Weights of a small text-conditioned image diffusion model: 15.7M parameters, 50862 training examples.
Rows from block 3 of the denoiser, named by matrix and row number. Rows with one number belong to one attention dimension. Each number is 128 + 24 x the weight over its row's rms, rounded and kept within 0 to 255. All counts start at 0. Numbers have three digits each. After the name is the row's rms in percent of the matrix's.
# v: cross-attention value (model.blocks.3.cross_attn.v.weight, 256x128), inputs 64-127
# proj: cross-attention output (model.blocks.3.cross_attn.proj.weight, 256x256, transposed), outputs 64-127
v.89 110:089206183138115104157127102115082068107129123162152186151064123117172126101158160141160104112126127122123128126126129131128129125129130130129132127130126135127129133132126129130127125127128126
proj.89 091:136083099118133101122123122106111127164111097143158118103136125139117091121133149099120134103112130147128179131130071136125107108131103136124117132127123147142108160122130126128135120099148106
v.90 112:016112175136171093177133141094126129179157132162117140064192125142112090101078159188156133125127128129130125128131134127126129131121130125129128131126132128120124128132123125122126125127124128
proj.90 104:152134135127119137124138143098138112134112096184092099113127142119107105116176139133094150092154143131125140148094105129107139124158138112130114123121152112121106144132139166125118105065164131
v.91 103:211116089092098138084120133072103180070059114099147146195075092131153171104107078105114151145121122125128134131130132126128129125124129133129131135130125130131126128130131126131132123128129123
proj.91 100:123096164156169141084086099135128159121157137099137159145138107165140113136118155093137095151145129084124107105136132121141098128115122127144128146118111115157127133130141106137131149167099130
v.92 128:073089177167131114205076108163102133196138112145088166059157139126123111123154140159144133123122127131128127134131126129126130126129124126129131126130129130125128128127126130128127131128128128
proj.92 102:149121119135105139165152133083139136135094091138105072084114136125118084113131101185159153158116155126116119129111107137127127119158123133116086141139137143124129115140149174110113111138141134
v.93 097:128124157064176066154089148084109154060138130128119112165154134124137162134105122128217123119136127128128129131128130129125131126123129126126125124130125132125129127125129127127129129127124127
proj.93 096:170096049129152133114116180106151125164118113131106079148139154123130177136115118122099138126123126130103148102129136100139121131156133129100147126101137128107139101143116123153135110083169139
v.94 103:088126130224141164153088101161130085172116125170097134107136156124103106135175159179141127139135128128132128127131128129128132130130128123126127124128125127132127125126125132128126131123126130
proj.94 105:104123110110082109196128111162116119129095112164125110107081140111112131122118099148157131144102117112139168149120119139143129125118138124151109131138120139108125132116098124129094143126143122
v.95 121:188148093088104120137171101105124178127074115099157129169065108116142190145152101160178125133128126126123131129130129131133127127130128130127129126127127129129129131129125129132125127125131130
proj.95 112:137117129126105135120116128143175137099127124139128118133091127162153216146137136087164099148089151114120112109098151114149164123115136160155133137149129148144137106130114134130100173140120157
v.96 108:063172173141101109138155155137095072087114139142119219129082135123153182120164142131158120131129128125127130128125133123125128132131126129131128128128125129127129128127127133130135129128124129
proj.96 092:109098104114135148099120115123120092161099071142161071090122132136105164102142145093127130149128138150141128111127103145145115122153104112123139142132133165125101120149120136073104151129105131
v.97 092:105099127140117130141118038050103145149100079114180138121109133130145080081087105155156127115124126127122125127131126127129130121132132129123129132135128130125125128133132131131125125130130124
proj.97 101:156147174146152114118109136133144157122126132142116148130130150138124061134165146106089107116150127102111151134118094117132137125129141145100133108107138086118128136125145126152120132080166124
v.98 075:104127093128124113121092133091062184149161137204132145149132145123194118164114131135195134117125125128126129130131123130125130128126122123128128126130139123124128119127130122121130136129120132
proj.98 094:162116110101135109110129152068160116152132098133127079152145089082156101126144124151108131099130114099119116117140094115116133137143148147105120116132146135117119116144172141137157103110141105
v.99 085:120126108047120165141186136204198119154127148103078120088176125126091093128147135099088121117137127130130129131126133130125132127127131132128129129120133125128125128132130127125123132125131129
proj.99 092:106142087124111152116175128105115095096154136135105131107126166148141127114172119156180151125163125190128127166129172169129133142120129118163120119103132149127142115123100141110109117127112122
v.100 094:159201118134075102120151061073134179154130153109109122213056167137155183108124084120156134127136130133128127128128128130131128130130129129125129129133126128130132125127130130126132127131133130
proj.100 097:112118057095132100122109089155142140143121181121122187135187115128138176127129112094128085135126106111160145131132121114123126125088125142183152103127100134144139140091100088171098141094105144
v.101 098:172151119127058127103072098146063134054152088134186122151058127128162167126144128071157136128127131124123127122128129133131128129131126127128126129129129130131132126131125128127132132125124126
proj.101 105:125150119117179113150130120135148160170119151094154114123163099114137150147082153112107111132133142081120179082156090101147100133146136132079126150086084080135092098121119140142154105131087124
v.102 110:084038149121181160093211223117140119092093139179128142140122093119140150118107127138164125122114125128128128127129132128129124129131126126129128124128129128129127130128129126136130126126130129
proj.102 098:151123194153116128129082166124086146141149120125114130154149141140113092147130160151108157106106101121137105162094141108122102125118114145124151110143154154107156144134162116172145118122155136
v.103 094:154087127222063191128148095185174119189092127131112171098092156122126097142156142135092131125131132127127129127128124124130125126132130130131129124132131126130125127125128126134129133120129133
proj.103 098:097140163124056129174105122185096102105124140104134137103126106104114118126115123170172151152104134141135125150142153138125131114122129133116152118158106140142145142113149129111098155151136134
v.104 105:170159129185095111106048086127077108122167125122160139147091152122155151115180142046159127125130122131129127130129125135130129131123126127127131129127121127127132132127125132128130128129131127
proj.104 108:122119108119152086158149105141150138157118113078160133135160071106133116123077138133118098140140103079098147103196094101104099136137112133109119105123089120127114097107143098160156106102154106
v.105 115:079136174195149081162111092155142056145144120150160147057123124122111064135151164164147121124125126130133129128130130129126131132124129125128130126128127128126128131128126124135126129130131125
proj.105 105:137113153129113102210162130137095159135113108145139098096096141142103071136138123133124137126085148150140172158113087169112098132138111118127108137157150118117108122141106156126142143111163133
v.106 099:161184059107036148133078100087129137139123114108115055201107153123149132094139109141093127116122122130129125128130130125125131125130124126127123132128129125128132129124131128128123130126128124
proj.106 090:148132107113158118099124126130175099112124146116129120156135097131102137122133128088127079095125112174118129096169105106127153135109121127140157094128120128149103145144135063118161143093118129
v.107 077:058176151139130112141070111123141117145186116159171199118109120135173143110102111154122134129112124126134135129132124129130127132123131124121125135120131125128132128126125124126131126136128136
proj.107 098:089139101140135108120147122095167111166104112161138103130127109109117071131141147115092117083167111112125139122134069130113099130147130119112126119127086117117103132131117130145135110124138103
v.108 105:191152139127113155063120142104117156022136138121170162183026133127173178123151110086177119135130133124128128124122132126133129129132128124128129126128129127129128126131128130124128125127123128
proj.108 099:136080091152160107154107117159129177122163117113175153149138096139135164133107125098117108154132124084134160111157108124143082131141118167112116127130088117134135135127141118166082140135118110
v.109 104:105123156196099155096148111075168118198140104151112095086176143121088073132138130166114131121133128127129133127129132127124128125124129128124127129124131123130125131127131125131130126129126124
proj.109 103:126128150130100113189143145142102154107098137137142134110102138127143105129142110154142128099098126150118152172125093177115128115127134112174069116121142103125107157116150137152133134100115117
v.110 086:098144164091164092182019112146077117072133095129128175130194156119142164151148115152146131117130124124129121130132130125124127123130125125132128134125133122126128132124125128130122128127128127
proj.110 088:149117097152129133119140168085140144139096094125126071113109133105128123137124110154113148135111132118094118099127129115110124120170125127070113149149142125093149136167142139111157096131151118
v.111 121:147102063151080088077110110126112148117088117112148174170104118121134161136153102113145140127132130129124129132129126129130130124126126130131124130129131124125127130126128126124127133130124131
proj.111 109:107140142097140119087096108135139120152112111120124134102129104122142147140108142118144099182126130084105103089123171111131111140121127139119154141138121138140123108134121103110149157120109148
v.112 095:037161168168156090150154105147158107189138149158111185076136127131154133148128156171133112126130122133131133135127127120125133127127130130131131126124127127125125129125121129125125125128127132
proj.112 092:104149121119100145112156121120158107157101091190128114089110106092130110113170135127122144105120129135145132148107111141136149142111130143160129134158140193123130131130111139123113105106157122
v.113 078:063176140159138160197192103133151124180180117116188087066123059124208115120063127164139129119143131127127120127128128125130128122133127130126127124132130129125126120132126131142125133127127126
proj.113 099:103177193156135143129165139104155080106131123156118094127124121118127095117178164094104138083148127138134138116109097131156145131137148118137132146102117111120118102130095183087130111151132142
v.114 114:199146091080078134060141102098127180100092103073165108204066127130137165128118073091124139139139125129127128128128129132129128128129125129127129126126124131131129131132127126128125125127129124
proj.114 095:138139134129166120098114139133158144142149166102143177144176107147137184131112136093100090126132125107130136093133170104164105139122138161119126142118095108140145141132111109163134138132077134
v.115 079:154163113135107148096133179124104077107161086147208128122086105114118114120107144096062126131117128125128124124133128129127122131130126121125123126134127131123124130128124130133130124127125125
proj.115 095:104141231156142107143126129144139127127125135117152131140120105137130071115117139109089120114142108116123106127138116097120134129136142133110125140170099136138103108136097103129180098145133109
v.116 106:183085084149155078132135083161119142138180120097101079134154192130101121162105114044068125134122126125126134128130127134126128132126131128129124129124126125130131126132127128124128129128132127
proj.116 111:130196120137158113145153115139146096147147193093124150133135131089138139109106132141110143135144107133104134102156164110122119153126159105098126127094133102135146120140122133125165107146105121
v.117 094:125061133212163166101135130160119090199175118169133092073170140141077078111118173142087139142118131131124132127129128130131129130131128122130134129125131126129126125130128130126128136125130130
proj.117 102:101191186086100144136123100142138119112115167152105187093146133097133099125116138137123136139166133096122114127108139104140143132116139121137132120109146130147103117093106143131122095153144142
v.118 102:138157068178082088156123096184230149152033158056096110112110125132125132122150105095128114118131131126130128124127127129129132125132124125125126127125128129129126123134128129124124128130124129
proj.118 106:132148123153124144149135129174144104109133153095134118126111123104113166139117131131159124138110129169130131144161173162114136140121113128097173120112090117142140119134120093097108169134138142
v.119 108:138145151110168094142120149084082090152201107150099066124178167127115146108125137125103128131136128131131130128129128129126135125129126130128129131128129124125126129130128128124129130131123124
proj.119 109:139141102127128124137155166068140095135110123114101093123149123108131127124128115146124130108158137114122090126157103101143129136159130123120094155111132118119132113125128138139175064118133107
v.120 094:176109171085171146128140180166081166054152142112076134173128137146153197165111140103126140143146134128126126123130130130130129129130129125124126125130126127128124125133128126128126127126128128
proj.120 100:139147080142123146095146152055124089135134128121136087142137139127157157114118084141137152131138117139100079121138165098129143145143149129067160155128103133147144114144130144130107101155123113
v.121 086:071255137091104117139170075117138102162129104107121126141088113128189159094089113158134125126125129124125125129127127125136130127132127127128123125130129133132132122134131131124129130124133129
proj.121 103:144138145140142129082132111109184100097131116142130127123139133114104120141169141070112113068126130185154132135100110114140157125138113143099151151128131127122138140159125142114157120103117109
v.122 117:119120137108176130189026122119101113182176134115093081107204125129087099135137111159094134124118129125126129130125130128126128124127131128126127131129125128132128125131128127126130126134126127
proj.122 113:126118120130127128181139160147150151134095116122113148125123167154134075120110078162124138128102116112102129153148118124115143114154137106138080142133138108102120142143097119159171094135133123
v.123 094:175221069128095083060107038126165161087107150143166044157084115139177140108119101118148131120132129127128130127132131134128123120124129133129125127130124135133124131133126130132130131125126125
proj.123 092:151163117091161122104155071128166176104155138147104160150123107130157162135129152078108094077120138119139168121083132123151141139109147158121150153121173116126141133096123102105163125120113131
v.124 115:148117070135145067049100166126122175096137147123146106155153121143104142184132103084160140135126130127127126127128128127128125125131128127130128127128131125126128127127128129121130133127123132
proj.124 099:117147089123172113120143114128125156120124127142122144169124119120147149114113130127114087166140117065119149093128165120140120147109165164147109115130126134112126091101090102150114143130125138
v.125 097:172109066181109180085152094175195135146088156116086116142168157136095123191154103140064133129138126120127134128124130127129123127127127130129132128130127131133125131125129128136133126125127131
proj.125 108:122161158107097126137122110165114113105137129101123164136109117109130142133120105158175119161092121108127106158140172138124153133098120142133134124147125122130172141123152126113116151146086128
v.126 121:101154194165095136160084149145082092169176081159119139071116136121127066080136148140080137124124131129132126128129128128125133130127126126128127124127131128125125129130127129127129128130130127
proj.126 111:118088163137113127166132125116102133139121112133141082080136118115116055131123103157116147122149133138134156137139074171101128106155112114098114163122129099135078157140155159102147104141140107
v.127 090:135060150138111167180169114160164077163092137144129166080127124114055065125167155174148108122125127132134134127125125131129131129125127138134130125126124129133128127134124128129129128127131128
proj.127 108:120121141117079137179119136156095119101141132108142087096099147138124128139132131161189144141079156154131113170122112162113120120131110117145129126118134148122119139123136140118100159138142131
v.128 092:051117188151132150164156156105232148122152112180128136065155129130168121096099143144150133123123135124124128127127127128131129132126128126125126126124126127126127123127129128122125125131129124
proj.128 104:104157118166116131167132120110113105133113143149127097113114138076113081140123144165121156127153128135122146113122084140140109137136144094122132131089078102143142107157133157122111125140134108
v.129 075:101108171094199101163209132148063153092141130097140124081128079130119106105072144112162115126121135130125119130131133127127128122132128123131126122130133124128130130130134128130131131128128126
proj.129 099:179139155147154129115166152093143112129140097145085107171132132185125163131171136106114171103142111146110162142107116100118145155151143126107119129115166119102133119135135157153118133089178132
v.130 114:058169187173149075140093093119070089179180105165114151141147157128137175112148139162178133137140125132132127128133129133128133128131131128126128130126125124129125127129124122137127130131125126
proj.130 100:127122055065114125117112093090156100165078109162129110090165137075111167135124134122104111091139133098145125123100094083140093111143098097145130131122149141127129146126127135142136099108144139
v.131 110:191058106141161174094123181091175105092128150146140094075162151124094077156117132106102135130130126128129123130127133132126125128127129124128125125131131132130129132128126129128122131130124127
proj.131 097:126129187185137110168128141180072137094133127106116133141112135140124100131119118179138153183134121101109109129155126145118138126118134112136081126132141112118118101118123134128142127148163119
v.132 094:113091116106100187081100206132119102122142110167071091189193189130069098131149106143109129133144131130132129132130133124125135125126126127130129122130129122120127130125127123123124137132120127
proj.132 097:119122103068116128111083148126142076148124130107124118122149156101115110122091113158129103127162116138118104096123151117137088142143117096123137130108139136133122149155152123126147120154097121
v.133 117:201161111116102100129165138084203212080064174120151131169097126129148151148098091122148126127128127122127125129126125128134124127128131132126129127131126129129124125129124131132131127130132129
proj.133 103:100100111186147120133112128191112162127148142099151137153113129115122125126129109114130104165113123131132130102152129111103157145112173153128164116142095111133148128107119065130120145110133112
v.134 099:071148152100107134128182173168140093116120115105169205115063119131139158078104137120150120132131130130126133122126130128127128130131130127129131124129128127127128125125126125128128127121132128
proj.134 097:131114165138132145060103115133116100129151130126134143119167137136092139124150178086106138114158120158145119135123129113126146124155105154096188126119139153127122127152135116115150119114149132
v.135 099:172166071127128077101046099136146156101095106109137135218157125136118166145156087118105128132129122124130131130126128123123121126127132131128123131130128128128125125130121121126129124132132124
proj.135 099:159100069124158127133123126098175147138103130131124135155121125155154140126112094079136099104126120123151168121136121117139118132122105153117109117153107113128140120142098086166114131116122136
v.136 110:188174046111143133048134159113164120096130161135164096179160102132108142179143093068093123143133130131123123121130126129125130126125126130129124122129128129131125127132125129129126130130126130
proj.136 100:084161119121135114109127119146153140119152151109143165156128100103175138125124142125115098124150116089128120111151143117148156153083136154179110114111113144139138100099087090149119121148120116
v.137 109:175126057101119179071157138150135152117095129095146128214123129136105148170145078119085133144132131127126129124125128128128131128130129127127128126124126126130126129127128131123128127125125129
proj.137 104:110152117085131123060100107138158101125138149103131190145144107137141173138111158118149111127119107074120092123126173098168119120100100143150160131112127162147158136129113077136138137169084122
v.138 100:136164128108177058111066140057104153078143125125138120209162123143149177117118100130137137147131125126129126129130129126132124128128129130130126130129131126126133123123130129133131130129133126
proj.138 101:155091063134151119097110124073159178152103131151115147154111132137139141137128107094093115131143129110131135119124120101135111109116138162145080116129120117132127125125117118170119106106117133
v.139 102:069180142148116153126199173113164070092092174130099157194098100114151153142114118117118125122126132126130128126129128121125127130124124130128127132124121133128127131131128129133125121126132120
proj.139 101:129144100121123131112117162120145090156142094141154103152138119143108164121128148076112128092131102171152129120129107126111134138102112109164167127131121167133142153152118088113115154122130114
v.140 102:132097127147154067130107121163151164059062182103123171168136109128147239146164122122184121135138130128131128127124127131132124127131129132126129123127128124134127131127124128133128131127129128
proj.140 101:169111077119102123141127119108138143139117121136120117156112129141158197148104143133156127139082133094144139144123157123140114106117123150143152109136109135136167093110129102127079146125140151
v.141 096:053108144172128139134127139124170058205158179138114178093117110147120101152108139140113142149130131131130129129131125129130135127126127128125129128129128122123127128128128122126127129127124127
proj.141 092:095174138126099133126122122117105088135142108147135130107149100131131055115142155160125114107164110128140117170140109154113084124142125103142117131130119138112119119126132137137134112164123117
v.142 109:066114112149180136149095171202130056129105092153105114077191166124067071143157144135118120121125129130129128130128131125132131129127129125130133126133126131125128126128130124129128134127123130
proj.142 106:154119188119100137153141162156107121135114102142127119123111151126106092120120144162121137124112107132128168164134144152116129150138121116111113111125157122105133107135120132084146117128169122
v.143 119:154173125160154111182159139132169110172141165120124080070155143124073081129150116120091131130125126128128124129128126132127127127127129125128127126130130126128134128126126131126125129127122125
proj.143 108:141128114154148109195156117160126124112143139118111120110116149131115135117147105125153146135116115147140160140144086150120163150133133094138100128108145102109120143120104147146115148122144122
v.144 099:109184151184141128215076060115152111204173131118120148077138136119111091124126143153133129115130131131131126127129128127126131131123129128129131131126129127132130125128124128125130130129126131
proj.144 095:086150090099102109147162119133147121143110130146129117092106132109123094120156130123135134152118138134117136121141099136111135116131147123138138150132136139141112135130087140116121117122148123
v.145 098:017136220120123074191152096157170136109113132150143197130112157130170146107149164172188122116127126130131129129128125124125127131123134131129132132127124130128129125126124125128128127131131129
proj.145 094:150085068148105138156125137104121115132112101164144094094117173130107120139146131104132154116105138202150168151101105140107089114169129115090145143135104116121139122152126132108113116103133140
v.146 104:194172097144077175160164077132122097192112116161133120102081102109130106129152147137081119133124133131129127132132123124132133127125129127131126121131132131128123127129129127126128129124125127
proj.146 104:105117137121100112165150110168132119124137152102134100131105102149155110129155111110188129124122143169148124138142073164128165137092115121158129134156153133138128134118124134125116162153128117
v.147 095:201048127167078195153188121131104103166129122121166175100080127125148109127148149123095122125133126124131130129125130124130127130126125123130130119131129127128127127130130127127129130127120123
proj.147 097:120134206126113116121129123161079130127135125085143138124132083136129065128116129162153143137112121147121086142150093156135129130114107142143114101130138138125137125115200147133155130173118099
v.148 079:140096199137089095138134169113073087168114115102122216084069128123151133123144165114149125137134132124128130127122123134129133119134133130127128126125131125127124130129124130130128128130121128
proj.148 085:091112187146102128141144105131084118122133111101145073107098118116121073125112130163153156168138120112104077131154098147095119115139120135118151134128130143142101129118191147092135136136170123
v.149 089:117145102138194135050116132077076105157163160172185058101130064121075071116125146187156121134117125129130126132128127127123127127127128131130129130130134125127127130124130133129124131130131131
proj.149 100:136096171069132099127140099159123191109129120139134162152097111165155146134136119100119141110120136087136146143092106148143139116121119146204105137126186148134090139099105128144121156127137137
v.150 107:129099122210091108146155113195173122151097119105161201080076129124126106113158159109158123120123129128124126126126120133127125126133129124129128125129129127128128121130127128129126130127129133
proj.150 099:110130209126119125166129113168117110119138130124154096114114109120128100124122175139146162138107134143132132137128111159122124122133119123091144131128104116142103117142141138096112154156145151
v.151 090:204108086087123180066135236116136131085135127141145094162136123138090103151133106078088123145129127129123131128125129130124126128129129128127127125126125127128129127134127126136126129129123128
proj.151 080:122105194154167128125114128121063142126154136080145167144133102152147137119104115135126109134150112111105121132166153133166140148122127131143099109132106111138130123135145103154157139145100108
v.152 097:070117163189139113136183186174142087195144146158102160080162168127132140168110187150137134126140131121131124131128129126130127126128127130128124126133130127128124129126128127132130129127124126
proj.152 102:075155122112089117133150118137076095145105131145121091112135119092120147112141104143110155149128128146132102140114122143101139121105137121149141121146137155115129117127098146104135113142126128
v.153 092:132190122083210133205122133182138077106102142116082106147164155127116168124143112150128119127128125123130128133128132123130128130130124128120132126131129134131126127129130131131128133128126130
proj.153 104:150107089169124154144133164116187086145124112129131095120124151137109147125131115127108127094106100183123152136140145149114138158149104113123160123128112128108166119161080103119138092109160158
v.154 109:148128087092140155102115161138170108079046163115123154194113109140124205118138086122159120118132129129129128130130130125126124127127127133129129126128130126131127132127126128128126127128126130
proj.154 107:151078113116128129095101108133110125125134081132131127154138122165137148130124137110158115134086102122153124131134145160128113128116087148187150112152119156127167112115129098130083164136138150
v.155 107:194105139106098137083122181148055131142179097114132134170130122131128138150115130089119125133132126125128129132130131127131126131121121127129128127128125125129124129129131127128125126131133125
proj.155 109:106114135114153132099135145121122118137132153105156128145167094145152144101106105125099121140170136108108080110152137112128127141119154127123102134145131121144119121129128115126158096151101131
v.156 113:204103128153132164086068182114090063087162116165142108105112118125093070140133149097091129137120126128129134126131126128128130130127126129127126132127125127135126127123131123131127126133129129
proj.156 099:142071156138116128143130112146079175119146139097135134143110105177151103123085097162141136142127147123140115147166125136109116114100108122150100131162148123141110121109163121148149135163158104
v.157 113:160122099083062141097178122092146108124069121100146140192103124120119132129140110137120132132135130137126123131129123127129128127121124131133129129130132128125126124127127127132133130124122125
proj.157 105:128124119111119131064089122125110102121133122111125161113155126117111171142127129113167073156140132120138088105102172115149121130087100141143148140114115152147170128140140127138116137127098132
v.158 112:075058175135147132164171218130129074181146112145079146076199139119074088148133143137081134128129127130133128135128126132127128129127128129125128126125129124122129130123126129132129129130124130
proj.158 099:118146138132117132167108166133082084158117099119112110109127131102086123116124142191168175143119126128120107140130144131124120115129112094138115113132152157124136123144148144133127127120148120
v.159 102:126181132162063111147084052075121174197158121114152150182064149131181155131121126127117140128124126129129127131126126128127128128128124128129130127129128127132128130127125128130130129130127131
proj.159 095:105136104115134096123137114111143121142113105150149161145157075111135115147133146100104080115145109090123160088138098109112112122146142124127110107125096104130112121131129107161114111113112119
v.160 094:153173068083075131116151090123173134130127103089150066149103130121148124120106074091081132121130131130128127124124126126128130126127129128130129128131128125134127130128130126129129130133123128
proj.160 096:133143184128171115116128114158121136114144150099129155150140130135131101153115148114116094101128109138108147109147134133126107143141136134085142126118130069138132142141155096143181140111109115
v.161 100:178085104168038095078136098140106136159082093096162195143082114121113134137143117112168121129128129122127131128128121126133125126130128130128132127131126126130130125131127136133131127127127128
proj.161 103:107126148120135123130104128165091136110120140096142132111132110119120164141121137115164107177135158086115129094115164133132141136131129128091132129122103102136130106137125132129128160124115141
v.162 087:197111118191110126095161082086182154191107133152154129113156184125112104152134121145116134117123130133133126131125123129133131129129126126127133130126129126124128128127125134128126132119134126
proj.162 092:114184163113105135124106087162122150084118152145118181086127144069142097129132131140151111154121129085106090131110155117131147134102150159125118122130131117157162149117127135136120108128122111
v.163 089:088121181164118107117135191123157131077138122181125220140129181122147176186135164140216133134135131130128130130128131129125131125128130123131130126133131127125126126128128131131125130130128126
proj.163 099:090122075102108132115119133105075115166123102145137068089130114103113142106122120133116112184148128122137102097124114122126107122146133119126116127142125157104133105144130122111128123117120127
v.164 110:115154117222078121104109062104174182135062134162158211110070148139162147134152125138192133134132130118127130126125128127130117131127126131127123126127129131127127126131125128135131128129130127
proj.164 104:104160150130113118163113111142128135128129124139152133108108094082114095127107146128125093167113121091123135118143104109093112123128146153127115117155079149140143106108165107105098144115129123
v.165 096:195110074121049130073159099122149095133068128124146118176125083115094105146147113071142120125129128130122130127130127130127125125130131130130125128131131132128131125128127132131128127121126130
proj.165 106:127141157099133122127106136167102135103151143083132136134121128139140162129112142131178129161114146114124125118126176114154128123115118139110147141119135138132129129131124108128162154148102139
v.166 084:157063047134111176112172163116190099148077128137175113095173121122067092128156072157096141119136126123131120130124130132129122125127126132131127127127129133121126126126125128132127132122128127
proj.166 102:100150190145130111165102104192124135109114132109145140121107147120127091131124140147136103135110125100120102143125131170136119134111107121156126118112119124128135109130107120132137136141118132
v.167 095:181158136110092120167133111049151185130058150132112135174124157126149168159155106163207117120136132126124127131130128132131126127129133131129131126132128127134130125125126135132127129127127131
proj.167 101:147092110171136130140113113167092150095129102135127122112104127116120186122107110135158114188097133099112106096148145115139156119118130154146124113119122140128176118100142101130097126093147129
v.168 095:148133153064164127144131145108064052103239131154123078158130138140138142120115161131169118145129129134129123133129131121130130131130127120126128130123128124126128125129124124126126128130127129
proj.168 108:130118110106143119135163155074137107138146112114114086160141123110132143113138119124098128112146149139132149146129069087133108131134125119123122104110122125103112135116129144162144076102132128
v.169 092:131063106162130134114141079173141172177071166071099116099140166143102137158165145102104138121132131132129133131129127129129123131128126131126128123130123134131126128125126129128128132126131126
proj.169 099:160142131122093125145123119183116122135130135122124187143123127139142181134120127139170123134106122121113146151136179172119123144121118129138111125115148126143161089121120142111089155127143151
v.170 092:114102093092080152077107154100153111052047115162138159168098124131158186108178110146130132122125125128130124132128129128134133129133126132127130129128132136138124127128135123127130124128132129
proj.170 092:098085128116132123125079080152112172126122118151129123130123118126134106141107147135143109140110123113160123120107111139137104104091109157181140126134122151146122150099155088117132161147085130
v.171 103:224128050119122172048133142112101107128124149111131044173146120119069079161139088079085134138135133134130130126129128123126134129127126124130121126129130124127126129126126126122126131123119126
proj.171 103:145179146082136120095129133154140131108158137106090171146132118154156177134120126114146113123112131076123126128137173110146152121106121139137129149129182135125113127086134112133154153160108115
v.172 095:072103154102139123081215096104125191134149116126141143110107097144174138143085140167174133132130134129129130126127129131128125131121127127128129129128122127127129126133125125129132131131126129
proj.172 098:145155144126160174071115095116131131098142174148108157100147146102146142133180153095089130121161142132145119121082137126156131122116133154127139137110152134128132138138132174101127119119112142
v.173 102:178094040103137118058186131138100124086080130081130099176130082132109117145128102077100122131125128135126124132132129127124126127133123129125126123128129127126137128121130128127129129121123129
proj.173 110:155151161123157144099145142118126159104161141124123147180118120173146179122128157107138125135119136127118119129094181135147135146096117160146116135143171149133149122115128113129129163144115152
v.174 109:196153077074133160110177108154093094121156122095164112180100154134165186123087111123097128129126130130124128127126129126127130128127130126129128126129130125129128131133128126133132129130129125
proj.174 114:113135148111135108060107099156146096134142164105132172133156127130131114128136140085089090107161104122130117125136146110115116134130108124106162133125127106138132122120116116137169105151101117
v.175 083:130214141108102167171115088140091090091132160097100152161060132132179162139151172087180114120136132124134129129125132134132129129132127125133130126130132127127128127135126128121131125129130126
proj.175 104:138141109136138154114130135097168072138155133106159108119144119083107165118136137102093121117122126141125144115177122140117120146129122136097132139090091127118144093130118111094115093111130114
v.176 078:138124157096140071133099122139133119177169134143088140091193124133066089120150140172129135125127129122131132128130125129124128125128131129130138129126128127130124127133127126123130127128126126
proj.176 096:135119073108086151113151158092175127139109109127098137081095149140149181129154080139182148162123135122128133153143156131136127118128126134116127148140150128126120119109088157147092112098124137
v.177 098:087159125162145011085102107131102112039105094137165174155114077123153189083126117112168122122124130133126123124128131128129129128123124123128133127129127133125127128127127132127130128124130132
proj.177 096:135114107125135143114118118115168169144104127155136108158086176165130120131161152091095120111139128131129153120114115110130123127119124142125148150152149109120117139116112108126127136083173135
v.178 105:121095110124136136140149185149184043174141118118087078109160124123042039158135151135074130137138132123127129126126127129129128129127133128128128125127127122132128123125126131126133132129123128
proj.178 114:100131155108092153168145162165087122111138155109141112122085157159102121116127095174166159174103145162142117163155151165137149117111137127165140131129135129129118121125093123108139152140101142
v.179 075:136074128145162154089222137071075092142217095143162145126118194125127192114101172135115134121123115131133136128138124126124127129125128123127127128128131127132129130130129122128128131128134130
proj.179 104:149152150145144125111135130080136086138113135140136134124156123112120126124117159115098147073154126106117100132118103119136098135156122101122106134125118099136132123143131150155164115133102100
v.180 102:047082119112133136133136191168188068184126123131082109118193160142058071128124129132066127132132134131133133134127131127128130126131122130124130129127128127125125130133129129124126132131127127
proj.180 100:109157150094085128132114164133140063144132139123122149125149148095111075128120121177126114109157105170141101167136166146114121143131114098136124107099135140111145108153147119143162093151115110
v.181 085:195045051118165153112108195151097107056110081165176090090149093117094103127166125113109125137129132125126129129129127130128121125136124130129132124130122130132131123124128134132129131127121126
proj.181 093:134108191132159105138122128111127152140133115128126093159092133165141097121117126140151150138146130117126122132110124122133114137120111105151090113140156132130113113125118136139128146155148148
v.182 105:078120129129156114171130102140205109080097191124146130118145088132148131102117120093158119121119125123124130123124124129128126127130132128126124127127128132129126129133131128133131123132132122
proj.182 098:145116083168136134135137112118103130148147105144112129147112171159111134119121140082123120101141136166137172157110120148137101123133122125157138102096111119123157114095118122121074140118148132
v.183 090:102143165160148152145135184107063021127170134191125177093159126116177132113156190146112124111128127129127122128126125127127130128129125128129131126131126130128125127130126125129130130124126132
proj.183 091:116133133147117126131133118095133113131106101145129075106112115123122077103159133118120145095169117132113100146135069128109140139116112100142117149163152141131101138153143148103143095128165102
v.184 089:072043136132203130120198153157083164118144144175137168084135093126125144129073146176135129136118129129124127129128130127130126128132123126128132124132132128127127132131133126128126129133130127
proj.184 096:120167157096105137094107124124140138124109144169095154117128149121134157143145159112110140142139159082121119124048155106177126111122156159108143130140156164140096114116097167135122114144115152
v.185 068:162130111176141098014103113128161172127179146143177065085176090122109062118152100143106129145130120127127119134124126127129135121122130128133127120134135131132133134128129122122132128125130126
proj.185 087:117105132113124136095126091151137224110111165112113176100098122154136081120121128126137140140125137104134122146120134165120130097109149143165120126133136154163089149072127118130135103150133135
v.186 101:115164137087130113148194153169111030187124122137090094118158129121106145128128154144060122133134133123126131126134124126125123126126130129132124126132129135130125127127127130125126124126125131
proj.186 109:101153145132105133118164139106133061118130128130135111129141131122155129115139143111131131079133107175136116136128116129137150153109120101145158145125173131127142141147095115115163124159116129